Weights of a small self-supervised image encoder.
Model: 32-pixel images, norm layernorm, layers 8, width 256.
Rows from block 5 of a small self-supervised image encoder, named by matrix and row number. Rows with one number within an expert belong to one neuron, the router's apart. Each number is 128 + 24 x the weight over its row's rms, rounded and kept within 0 to 255. All counts start at 0. Numbers have three digits each. After the name is the row's rms in percent of the matrix's.
Before each expert's rows are labels from the 100 images, of 14848, where the router gives the expert most weight on average: "colour at peak" is the nearest of a few named colours to the mean colour under the peak; "responds to" is what is common among them. Only what is clearly more common there than usual is listed. The data: microscope photos of single blood and bone marrow cells.
# router: router (model.blocks.5.mlp.router.weight, 16x256, trained with AdamW), inputs 128-255
# up: expert up (model.blocks.5.mlp.up, 16x64x256), inputs 128-255
# down: expert down (model.blocks.5.mlp.down, 16x256x64, transposed), outputs 128-255

# expert 10
colour at peak: grey
responds to: cell type: erythroblast
router.10 089:139155097142120115166134148135089135139169146155135114145131115132163099134100073128149117149108144129177149121114125119138162088144169133137105109117104127143144157142156124122079132144148165128120143125098117154125136146138134105109145093086161115113146154147158133099106087134138160136150104133133137080114165132148138114102071118104074153155132122137149128145117097088120127103122
up.5 049:153131091133110100135147109180139143103144124166088152093122125174115132149137148129144132141108110162121108134146120151115138156185140137132135159126115127139164098130139112093127125147124126153096135162096116137140135105136085126124106089114133166099098131123112132140128170164103122107151137121135145086139139128140150137120127103133159059146086107132116127098105109098115118190141
down.5 028:111134134148123143095072135140107154155147074121143185126158130105091132123164124147107135159130087147138094115129091085135140126114070112137159108154139092168145100115105114125110142118151152122141116123107160136153167139149126114098140130146153112137191113121171140157097111131138083117125104114152136116137108117119123133115133167155095090061087116084128174128135133138186086100128
up.6 109:138131157110130151135133098124137142135141137119161127134108109130110076137124119134124108155102130135126146132120146137160120090139120148166108177125153088100123149123143167126114175135131103085170089077094130121098111109156160085154136101152109145140138120105121096108083106119109111150093120151151149142156148109137137130063127139159111139108126156158154155146115047110143179142131
down.6 106:131144144154142125129141084068093103121141156101114165143114155118169129138142125124124146120151145137116074100180146141100149098173105130122130095132081135140149133131138122155197156138170136141129144164115101108163139141133126139087103155146143083111112099145134153117122120128106109104114110127183075103153114175135107120126113145124098138092130136159091132125147133129157147124107
up.7 095:120108120108088165072141117102127118157103112099163158125116140145137137103120120143098143115132147144134079139124118124107188107159102123121133092096140095109142140093122130151160086144166138129154140170138134133135120105058122103104126106129173080138154133119154164154134105127120154126118130143139162084140122120138123113116144139131149156124114125142104119104157149142150124126152
down.7 101:144139127132144088138150100087132130137084152105124103094119135135123122129149155146138119102135144167104150141140141129152108121103120112118111135149128175131087128150151119227110144140159117168177147074105123134137147171134123087104112139130147151104140159112118111103155154143095118132131116157143092094124112140112117109148133108132134120135142109102096148115110177190119096149126
up.8 089:135112120120208093121129145108105105094144176119088137107088121140106129117107140109162112114086160125139151105153138162151137139155114155131148137106124153142139137143154137156144151163132148130117142080132093115134076188165155184126166141086108080116119132154098125120124105118127169139113134098150144118106170116109149157095115113157142131151137134104146130128102131147168113139162
down.8 060:163095156078133148114143105117160133080122139143156187136126138127110119083123143120123138140150124151163128165126139092088128129112172158141154088120089109101159155117123123066151132138121162133152123133159155116137081132099126144119113152124109114114115174161160160118171148121105125116161137121168086131124147156115135120138126092112101093127085107154115126127141132137140134141106

# expert 4
colour at peak: purple
responds to: cell type: promyelocyte
router.4 098:138131146145124152149152128109131167154109133087139137151157157145095132147101120154127137143103147120133143153119178095135091094113112162137137122151136136112143135132145161120160162130133095139116087085108142128135070155132129159116116139116125121123101131153108140126076112088086123139146164141122146134136150143113116118124088126135099166086107152149152089121174130155173149187146
up.0 098:129130168067151076109124138137164144147119170159110119138106128121124154148136094096158157068100128100157125147108143103101133122111092151170113119133098162081112114117130144083152101163059176180096129133089124102150139132158088127099106166124145138160130138153136080169125102102129145119136156109111128150167123135138138144069125190144144128108120124129133124109119100143112141122144
down.0 098:124126141165128157147149128170127168131115143128096144091149142132100129109145126130124101129130127106106106130115134088127133121085153075174114137137137085134132128120117104108125136120144137097104131157178115127122107085068132126131109125127079105088117129128151172095133140109148129142099054128124139111116119172102124144150137101166141114127150180129118137149139183123120116114154
up.1 119:136111124157140108125137137104152164139122124102122121134093099120121166098142156130087110110094091111129136134103137133140115110148164119207160164156138121119117076153123110139127121091131117110128147144169133176113085083132178117120127152133144107094124117168079135101167081141134117141110145108134131173144140106141146115149118151151067112137109131104177114123118113120144117115111
down.1 118:142136178134120113092144159139086099138166094123135100139133165112140116126152114096136120153131135169131132131121176104134154151139110111156159130132078131168149122108091132114080110143134096122167136113118126134172203130100104112093126125108142107138068107129124133140114104132138113109123140114136118163155126132146158124089159117108115147167150134127139105172134112120134131152124
up.2 090:179124153117141105132141132193138146163098134114112136157120153104163112124110157092101129091127131127107143127128083132127127141179146091096118114099094135136163111143145164106134117109173101077101104104162120131109158145119122114148162114166161161135126150118133099132141102152129151114135121126094097120106126117084116163164197128098109155135124140168103078135108121119087115153109
down.2 083:102137109116145152097114130152132128105149127122163125104128195147127127095137123146123127113170080134103139199092133108122118104108149124116120135144118143142156124121110144121140157142134128128155150146175129117143138107077172095146113113148139132110159131130122154096120121169128109134148126139165152123139140145103143156134134170112102111103118150126114122143118154105099155141120
up.3 117:091135100149125115172140095134148159171119134118098145107118129121110133195149149114133131112084124126146097155107097116108138144135129105136166146136149153123129121128114146130087150150105170125135112057129123140149124133143155130152094129149157104136122127155122106168129151141131139150128171137066101117145164099138118118123101095150154129118160131132150135081145147149154121103153
down.3 122:163103115117100113148137144130158145108083156133170162139117166128134078096137126136096115119119181103176058138164108134161152116150134124131175151148131162102136106117093122093160108121086115092112149067146116168104130137123106149114123099111142139118117129113134100173154142127127143098115129105123152104092119131104147118163148106109147120110113144116139120101164129181120099103105

# expert 5
colour at peak: pink; white
responds to: smear: peripheral blood; cell type: segmented neutrophil
router.5 094:116137148090098131135136136117131117162148115154125104149096117159158130156141150130137118159157138148104133115121094144114085108138126110085103085159143142140109109140158135122104153087116073131098147125130162143148134143146085143128153090076137137151141109116083136168135148097156113110155131113120108071113107118165109122108098119113151116129132091107132132125089156131140112113076
up.0 092:107073123164150090118126110122112170080175134142166128151116144127167115143150097077114106110143098184135102133110109131083106191135108145148145111140148113160111100157144078139157105106126120136121139142129152173113128168097166172164123122117154132097118170114089159133135139138131129091123145121145128178132114118164101091154181155122121131106144134137122138115178111150104097149087
down.0 094:111146148170143124128151126107121154140123132124109154103137154112120099114108158177130143070176155183159146110091107128099097161127120083131130117148128127134064128153141151158149128107119118122136095121155123108127120117118123131137130099120135180104098118124138135146129116138167121123159129100143154147136109131165064119128144155157215064142128130087134075131146110173120144128110
up.1 107:115127141128139178113119083170119118126119142106153150133122137149107121112099125145126106115096129084116124103129157109157114128148170133170151166110137139069109141119124124137124181132181112132198117079093087064104151114133162086189139114158131148172145110096105150098143145158119143200158129119128096135138129106131138094116159112097149142102142139124133135186138114098150133125145
down.1 106:083162122150139124091106118086137164147118113131133119098141105087115132133125106122129119117173138114120082129148154087115131124097130144106129155129162147100146148124126132096122112166126166111123125171123133174149118105102114114098106091135157093105161160114138149097151153127100113091131186127098112100114110144142148125120120134121137159093081100166116147158156128108132123153133
up.2 106:149113112115118114152123146100161113088128149097124106085132136108111135108143099157124101061122107143130103129123148103144133134129102125138124095118156154121139125098159122091094180106114128109119102173137147137097176085140175102100175131098099109114085075140147148099132091163108106127142112142115150080115168102143155111168088124122080118095124092138117095149095093147136149116117
down.2 100:124113156134112112149128161122105103103147153116178163130106095174138124105128138135161150083155092168146142147136136141106115127148124106145103086117131131144091116107110157128101154111136105085134127140133138150120162186115145153120117179141113149101125096123176116151114132113104152121135116133134135089086114079122116115106178082122131131110087116154130156147111144086163077136136
up.3 109:165174087144082126135145125128107136122095107094158119161146149102126140091118136156073108175125117125097139104171166085134151136172121148129123113146097148182111050079122128135160147164148129103121177126092100101126118112169100098139109141122121105151118110119130141109133170097111113111168104149106148183164100126118120158157182117179138152118138132141126116139145115172101157131149
down.3 117:159171154123108149131118126139149143126106128097158152137174111123096147061116092178107080154130133087143128124149175056177156136161115156106125118103156152132139118092109099134143170143116135125135169147109114123117075135120138155114110110107097081117093122109131153121141127169137118129161122151118156133135125123107144173141169142143147135092122155172127101132163091130152148116142

# expert 3
colour at peak: grey
responds to: cell type: erythroblast
router.3 104:131100126107126131114119154118070122146138124138152128089080131135078108108139098098089104131142126138118125124149103155113130163155169106105151145170144158148115077152100125118135125116170120149141126142138128143094167120060101093122104137159126174138151121113144108126145080154121137108143133111140146138099128191107117074106140128113117113133109110079110120127124129072092137124155
up.5 102:079123117149144133112139162091150127146120097083150143159141132100093110099138100104152133129131095115154169117159138096163162105112136172174131105118094077130125158079105120116144116096126120167129158097118129160157106098150135159122139149139101105121130097163142095091127089086128191162142121141108122177124121113119141155121146115119105128127159153107164135174097106158133155117104
down.5 103:133122117113124154134124089152108126143120143141141131116129132158151083176101096125111131118109116172094066124137135146109118177112103100093147181137166153118166104181130117151161188121174124104142144129105098096139155123153141113165119093141143139140154165063106160165089168140112148110124139097175096086139122157142105124109153113134139137159112128155104128118178135118099106173146
up.6 098:112124148138129143139142152108116114114105113141123108107177132146149137152122159167093086131091145068123147116149117112109132115100159116146128142133097157116153104123168140130144139148138123153129145104141122127147092143136153120141117116126176129112126110095134145124097149123138115184128075152139108132136158145139134121141161118147098162133145120121178104114168124146137095105137
down.6 098:095167138131122109113130141145088168135150128151114109151118119154125098091114100133117139182148134111126100156165129127182140170096096090085139144128154110146115179097071110087118134103117156107124152118138141116133116148144146144084127118130112122073086151116128113128137119119088168145183105116150133121111121115098120132085129106153117153156140162163118123146113141094131179133107
up.7 105:127145138164099106158113102119117153098143141081141144093140160138115104135150147187129074126100122101101127106132083124136122113145085124149154151116159119135159114129156116107125120151085157103123133109158095206161123130087141144147071124138161141088095140138101126126145170099142140145111104137119111129135118132093105127116141120159131159138116140140169081097113156132157081088116
down.7 106:135086201157118113091155137137128144109108123086091130147137123129161149168180130165101118155144147091082110132138129096128106123130135093174126125137122138092112151104115144105116140118083139089112157087144142135100117107147113126117152153134138133114075127113104152146141130109131122138082107164146106135129132142127128168092154156142127192095161123109139098129114141148161122130087
up.8 110:108115116091154099133133125096127128152118183137125106127092117156160130105174139126142169115143118108161109141120123167102108177157105099154127130137169119215128139146115120101114131140059140112153152139125101142118145117145122132108105089096110119148089111126141137123133192118147133093127144172112127092152080083139147098130164121169132126143169118142135152104144138144149133123115
down.8 125:119123149137152129134112121082083103140123152117136117142139132129149145146128145089138136034120087147163136123122121159139113142135137117148134153159107116149107129132143137132178147124081089139161144135133146116112168106172135108112161105133137189139103096119096139097134141135129148114161115134169139117156104137159132119170159159152163086185128090152143168153131131137157141131112

# expert 15
colour at peak: purple; blue
responds to: cell type: segmented neutrophil
router.15 097:114102120124101140127131113151167143176127087156155111129134128095092128102146171104157142127144117107105115115144166157147185160125120146175199134109096106132136147134113106119149105120086124145135105125122113147121159086090145118154123128168115134139122097106124124130143107164144150113125106133128092180141122143101144102117183135151152142107108157078108101160114142117136138113171
up.0 029:112145125135088161146136117163111115117134169159126120116125116123112098150117155117144167122140073178123172157142122140146152130134105116140156101132097124135166062112170120105140122125124124165120118103129083080129100154129107095142148136138112132087104151167124160125149129138108095087132166159093105094148107114133149105151081146164128130171157108115137108149116120106112149131163
down.0 023:095104134150129109132148136171150158108156104133158109087093126147139162151174096145110158140092136151144117186156096115113099139125154128136099152167088142145105103123137125143138106138175144118103119124188094116154131128145141154139132140138163160153135146140154155093159134148138144146095152089119106140093096099146135119160123151104103161122146149082137163095148129142137080159129
up.1 101:116156102142135098106152112139124100091150109109105129126134102156131194122161150126121098122089106102118100105122107131174117139125154146147116142109125146108089070117096067120115088120202121123130150138135129181156081120153148119151116174145135116124126134140107092111134132092143098167134129152148155201163150153148116127134116131137117188121102115124159132122117135132122138112099
down.1 103:087100081179118109114098122121123127132190137124123147166099120118191161118157134125168152112132099128163085155126107085147111112155149159105126116142085159157123173129111149110134092162169104121082120107163159195146075129142168090119123126153176166123133116188101104138139146120167112111172153095142099157116134142137129130139090122106151143135119119147143127080126121123137133141155
up.2 108:141108136113107144155121121148134147123121114097106134123156135112140140126155159173155097136159122175160154144154111152103104119116083111119094096141161123112122099110144130108120183098184141097129141096123113103138138137136134120148129112101152168115147120092153148158126140152114100221138126099105131134130132146146106104113108126120161157133127120169107095146181150126096109125088
down.2 105:094106146115147118130157154095109102151103125127108124131130157079077122120103121088119102139155110141120091124139187115125147127170155146114132099109120104178179137131168153129118176114151140096137134146093123079111111112141130136169130128122131136144133124145149187141132133156097105142139117092144145102103178133132113121106150095123139192129135121149112161125138148127156129159130
up.3 042:167149143111146137137133181120136128161129162117097121143145139144100156118161142123102156134130116175142138140114134150127157170132149148127117127134105081131127152110137130136122138159175097157072124146159157089115105114114164118102157157129094119123156130124085120124105119147175113151115147129132136100132154147118161122148140164127125102139142130128140146164164117101104106072132
down.3 040:139112120099100151135150134122112132110117163141123141112110170170138103098163147155174124137166156161146123128134141132128139086131098117163126118155134142157138143126084136124156132151133198119095153146128180104171141146135169103137175112131135107102061133140085141143157142091145096106121111108113160139134097151093120102131132128125133132123138127158118149080132140158134147127114

# expert 0
colour at peak: purple
responds to: cell type: artefact
router.0 090:131124151123119115082148139091119143138134090151127153147106163150141140160132110162134132136105161139138111111130125135131094140114099131090118147125114131090123099137122145141141106122083097165109129074135133098107147105144104101092105137099109153117120109138144126159064132115162120127117161145149118174125107099102160119144131178101185142132118119149095097093108095172165115178107
up.5 103:065116134119131084140092116127141132116135144149154123118134108167111129097132095124092124073142105118128089161118110124133103162104136169121107136106156102170106127111110098135143132119104144127150124152131166122108112137162123136173098143149078162123135140087141138170162184163165159119139122159129187100109131129162153156132160172115136111111126141103134134124168163133155125095115
down.5 118:128105111126160077090157118118110085134141125102141127105166119118154116126117095151095113133132156174164150123145100151105133140149135114134138117119095112062117157090093123115138165138129130100113122142143136125111123159140120153125153152168134143112147078099154187132119105102155118138141097112147150149117148131151116154149097133114141097119107137123177098124116135127113135167087
up.6 071:143141081134164112126117130176168149116150141109171119132143142122111195160105120145141115078138110157121093096121120109122188142121105175157142119119139149116170123157102104134115115174175129172140140102132129133156155073133118137149127118156127149078120128162138087145132108146117138108102133144127084097131099150103121144146174126146113107139149078106134119110140105116147138154110
down.6 064:112118130098101082129156111145127129110112122104175110134123143178134149135110091115176113079106108129139130129136111135134097127130133120165143150135132076157152167110109134135113133134169133118141200140087145142144143126163115157087113129129141133104110129150123104131084135098130114145117131126152146082158089086146137176151131153114130148133091121143144124137094166142061143092144
up.7 113:076100120129128148148119146114160143154128144109179146104124137095164147120159161162091117117151139120128104109145141126122126123161153111136146080126122123153120143127109177136125123136110157121103134118139152160108140116123156102158141116125140146162150148143130166109073091131100082145092141119085164117048145161136071125144122137087108116083126146137116125153173099176144155169126
down.7 112:130113136100132127148161141124096101159111123132138141135175150191171124131127094136126112102151089120109156111173138128129098086141123144104128105092141150081117088117099159134102135141110133151127152148137130177142109114104096166118129138149091101097112090124116137142145141172127158141167102130116115125143143142192145116124152098134103121141136137111139115159072120117174132087129
up.8 115:143071134103131094116163151106137162143159066164098105149141102144129099139114147155151134143148154131124114143135122130157117144114124130143123170143127122112145068129128162153161137124137096132094095134159098136121159136120157107079141147152076142160090086133135122114086130110166135123157119151127125141130126144118139077160131147116111139083080107080096099128156104120149158139117
down.8 121:073139139133097136094143167110151103084148116149110174128164071087127141103116114133082112151146137149122124158104168114111111124158123150082099123129119107123131173121107096073163103169119127139143149142130146163128110093136169109152119103152157114165130130121144097153129144131160107096151098083141120165115113131161121121154175141160121152133104113128097121138094108117095109079145

# expert 1
colour at peak: grey
responds to: cell type: segmented neutrophil
router.1 091:111117137103119138152141146128127083085138140161111121159119064086180133125113132100135125088161142092134091125093104127144163109155139111158087075145110108121092133109092116177079159117132155120110136133136128130126130087124102123125140147157143107106173145145160157142136138123155116125147101098128123115088117148131165130153123140113122122147161116110131159152089158097154096128147
up.0 096:137136145135117178123141134146111111155063116147178098124134110146106110084151110147161131139151157115104122108124155088118145127098140091145161131149107130133125106121143137097112127094137131105118099139131101139139138091111075131145115074132117161189114156133119151183091159092133150144150161094136138166111122142121126138089150125143105093153180118089129121140138150141114137097160
down.0 098:097127115143153087117116175114109100140118110141135153151090120115132113135099128066092077128142122117109116130117128121176177136173125159131125136182114127159099138152165125129077156103110096099124159136117135113124107121147163148094153168149126116147130151112134130119151116189156129110140109102141169135159147127094112127156114142117156154092108151121096162122107124119147176117092
up.1 114:138115145130127143154130141095116148138141141137123117116134109111146126179119106127109087143119148098154110120067128103114147125074114124091122142093168142137091161153109128192131129129126165119166112102125140093119174098130111085094131105148151132128130134167100127143121137131153104113140113122162104111116131151127144121115138136133139129143048160103124144102129115124099103084158
down.1 115:123105186114133160145110091152146154105081139132124133157141101146110104161124128171134139167111118119155091096111122096098084126112122120114133141131167166114123124127139092118076171156151138144107107104135113094114118125112166154137110121111149091133175153104115129142102136138167140128107125117113094125125137134104104129121140114137156107118144152142119165138132120142142092109103
up.2 105:107110122132133140129132165137153110145123150097122198160134107160127157116153119124077158114146158102108067130171095161073117155156117117108145145165097121156142108139104156071138107165168149131117144125175153168108143157088152115142118132106148184117132134108147145152096125146153117117119117097143123146077142161104095111145169086105169148129149103098117127100121122128127147165135
down.2 090:107138117139191127117141123120102104156159094123099140103160130130141125113161121101139085108134080147098074168148169131158118150142142114122131121107091136114110131141144105088160090165119148134163112135128157127131132161135106089104191118145135096166158096091173142124139085111139121130130141118132116155109129151146095163149109123139136179133134137191135124112119155108149116094157
up.3 105:112144155163131124127139162087140149101123092106134180107145077129109147103141152125130120152127120133146071153098112151114139101121125123138100160162119133081114142146136146139153099136163133143129138159153109162114148095101156095122121131140144123120155111165133107105165101106172098126146166120145158137118122145141133082163137116160110107087153135116139144097119112103141139149149
down.3 112:133132160116113096154114109116150103158114097156138170148141156144146128135084136097133160161158125144157136182070133138153127099090145086113165124080095114129143163120117103103144134157149151116143158114101128117107141173142132153105121144139140076146102136129139112118137116111164166135134118155145141109192127090109113186116079102134163102124122156133105143132083114148129180124120

# expert 6
colour at peak: pink
responds to: smear: peripheral blood; cell type: myelocyte
router.6 098:098156133118108139119167111120115112151125133147148117086151150136159125122135112155072120137161089113140130186164096128123139133115092115116112097131141158153126113123085115044108118168118183080150173143138143132141104166146120137075102105137101104120109149128116129133134163140190140135130129119118117107186114151140113104156161077110093163127131091119111148137138149133137133082101
up.5 092:127119092157118078180152151122165119141125128134152135169138159094134146104115093144125121086138118150116074148118099130077122136080153083122094125144146125119108123122078183157130144106121135126087124162141121110156120152161103124137151126165134092110136113144139147152129105181114138121080116127102125085115119116139155145186140109122153115140085103101123108131138090105128158182148
down.5 095:120113144136144081165117123126076145103137106126129113132137127130080103142131146109144137130105146046132142132137168145152151155077125084121128149111114137145177122135163154118151145158142137147128079103127112121107141133140144104134128118103121116130127132150152147161115089105146106161102137150123102135169151127135120093121124157106117160103063168104165156146140131104138146122115
up.6 092:125146156148136124157129153147125094132156100172121104119151113110104158107133131115100118132107100123127150128153125115106161103129113140084121103086103111124154138115158147112146136142129159112130139114145084127134116150087100121097108172127136160074139127105118128098185137137131106113150085113086098109130079167133123138108125088160113108135121101132151135128123169094149118109090
down.6 093:164101128143120113114125130151117104162127121162090125104176153068109111102153113173180074092105091143114116147149162134120140163146162062111106104122117157129131129135129152148130111154134123170127127144150110132132171093124080127111130116142140131115126159077102108127126133125129112112140131135092099112155102123168107130132082166113127118121130114119149107104150112116134118142141
up.7 099:143135147114106094174133096147120101136148137137106099132159080078086132085120143125138131151124132162095158126131116162091121122119129130098144099137105137150165118112116080097126119116090155134125119168096129151174091098127120135123119150101141130085133145104158161168179171118111111088183138153119135064097104113168128161112172124135110115178145134118124123148121125140144121119150
down.7 102:141136114136138155060103137137089123116124112122134135146150144125118107130095143158115153148066167125133109140098128067123106110131128142109111099108129131121107094117152142099169158118094127108149135121135170172125124139120120161102113084137079133145103159111121111137164134156145152095140156137113134113130170144146152130123140086129112127103111114172129126056138085115049146133150
up.8 095:145138125161101124113106131114145151123119117126111150141093102131127128167147159143137115134110145110129148149130131130149110142147130147121153123149103108108153088111108150137154122140127128093107147128139122113086136166134100089060100158148133132122104124141137131106139107129153129125115079130152123105158136144110128141132139129129124127142140107111122111127092131177110127092124
down.8 091:128091128117174139138137095120108140115115163132156157138127147130128139086133073138161157138146112128154125129130110128096141088150135109122148137137137157109103168137144110055139126120098107149136093116110105096137146138171138163163128114102125111112120132123143094150112174145129122090177132144111138137178119103164137122117115103096164112083123085148111113129150120131140124173106

# expert 11
colour at peak: pink
responds to: cell type: platelet; smear: peripheral blood
router.11 108:086103098145114148151135169127137137117117196145135135130119126152134115107127115133093147114144118144170074147130099097124104189143139112131181107118127153170139100154132117123118125132138163164121147152144144116126151139117141139157139067133114129138158181143146099124152123145116114144112098117095127067076151110111079153170156136126147099115116120108106157118116115146142101159114
up.0 105:140088099148135119123118116102120123132143152128137118113082170159130134113131081129144109174136101143162102127119096141149111153108114145117142129111152088175121116145092143133156091101158153127173112110143139116146131116132103119139100116135107147099138145152112158143131140118101106092096125114132152161165069108140148137155151137148111136152115112171110114128132127123118113116139
down.0 079:115061111112123131144109144175091155138141074135144149131130127137140121118113149152122135217108143101105198144149125139097104111136129156102106123155078153107125133069126176143121111128128133159074108137091100119149113156113134172110112110090144106104122124120139118120137095154112134167144170138114106147154160141120109129159108093088129133139110115144148132132156119166141124133130
up.1 108:118162060074175136119088126166128097159116140123174176132119139155136126132188156107144096110089147134108179143113132124166172122137136128162129094116124144068144089068199106134117129134131132151098114095098082124113109122127134103118143124160147101128119129113143130157153118129045123156133165110103106189123146128121157130110148118124110122129135103120124110136139125134090124164076
down.1 121:082156080090152136108117104154137151154115164165125124088132151067107160101144109145109103106088114136099091146121165087079088137141131120126111119089156136105154078105107073131152134117150164114099145140137124146167077158096130153167152111141114106130145138138118134111136096108139136132154121135119133148134140147115130114147142128104112161155100115161091094142116125117113085142099
up.2 097:161120151105126117105117135135161141109169143126104116138097137143120112167155151112132188143175176096135151139102148121099145126140141126132086086117139114053118152091154077167118126152148119136132141112138116117115094164143156169139121128141162131091123125070153123145082134162148113137122163117156103131107118157132155118135124115140119087095142129135134112117115141096121102070060
down.2 111:152111146143121125083130082121138184103098098105133133139124132126119140137137146177158120110121116123137106142149134135129151161117154115097114127180163108113119130114134143138137125134158125138119132129108135137105083110145124132144115142080108122114133132107136120148146108140149113151120165135133130133106095146157174150130123140129150145132166119053135099124109125161144075130109
up.3 105:153100135139112131137169148085170136140093111136158147077087153145138189130161123122134071118145126084143160118170136103142167124125118136114126170134143124128145150120165121132122116136137110100195106071141079136097150119136123111119121094141149158108106125130109148119101148132142116116096139092171118099139166136141140110143091131146137148094129157117123128120167178098135114105120
down.3 109:116115121153119106115143132151124096090110112131115107121114127114144173143152147132124137092110089111158060138099090121171122155126081090122126150147125119095130147115126140121115115165139143143151139133135121124096155142160107079161129120135147166144153096139095084097147089084131107151109108130159134082124127117139164114202111129133151157149196141123147138155137138147120149147133

# expert 14
colour at peak: purple; blue
responds to: cell type: artefact
router.14 112:161189148135142115138110092126161091174115144124121184104145116075100131174145132137134143098135165186119161144169149140129137132091170119100127138110155109124092162157152117119139147133119161135124071101157138133149150152113136137141099158154154170129148152131106125106099136131145102129098152088149125126126134138132186127120150118180140110109122133139131107116130180103091146103105
up.0 097:152130133106130136133172124118106102133145148145100116106096126172166116098105148130072098110135093153149107130117140152121185110139115124106098145110139101146138094106154134115135098113121122114128122105114130105123131177146078128101084122125132097117141125105090101158120158147140146125145138154150116104160094144181120147172163152081146125151126107158165143151176136170139129141144
down.0 111:139129120124127189123116147138092116119119129113100122106120137134150145128167132163148144138123105114159123129086164117130118154107147141123113157146160087087130168180094127121134127124124135145101092126138147156129130107154118079107180150064138113118107141183153142163115090117122105121116127132119145115141119102144124137141117096142119125150132141135064127129128128097116141134144
up.1 125:115117135134147095095157116124102161145160127116153083148154122163133156114116131115134095141160137105114142156104148133104081158151151141128121151128099123127119101156156131125135123126193121139150117086120101157126111120106141098141144121120115136117086107138135092144152128136129180103182113128152141177135155135142125110147114155109069116123114108087125133146165112143128111125144
down.1 129:141125142116136131130124139143137117162124168131123136129146139132122108164099171138100139108143146155065107163125139141100110094152166155140138147116114107142134121154144068093152159153132163170075157150110105100147131100124135161144085120128099114123145100129097143168116109139093147109158176128141082116129105148162130123121125168145093141092136108163123144108161144113138114134130
up.2 119:112151136130103119110125151128116120096071103100114154139136110143119149165115111075084128149127137107114140140129177137142101101091120113112115116134098095124104124146133098118148115143133120149116111081153165133125117164126156141123121131184169137145088128134109101129104110114133178117132127134171153194161124137102134117149113105179166143105112137139120122135082177083107161103081
down.2 114:139127101166149115127131135140116123116125125074132118152098099138165105129080056179150125129133142174156148112111129122086164143188108108140135164130105084144129115110163116096140130086119138156190128134107159090146148125128064116131108087134146166137137128149114181092099110129101154121150108149114146113159093119080117113121092128099127124128128146127118136121118175091137128147131
up.3 054:159128140158151120124135097109147149121191109122132106107073110128109123125093157124102119127168106155143100155065127101101163152127150163103155078139122127132133109099104178103108125148114122155099118154129106119121156125113132142157124145136131113099132125147123136105130103160108107129169107134123097095154143142122094135093126105150131119163168124091131110122147128148125159166116
down.3 055:122136123119176155112133110119151079136127119098142109119082111153152120109112150114119126117140107172127145131166109119109151078122096133096134130120124122105105133119110128104121116112152171146113140101121119102092132164124141131129100089084107122120117116110156116101106141130099133139146178124142107086145155170142134143151150153125133127138125103153150130152170119130162118119126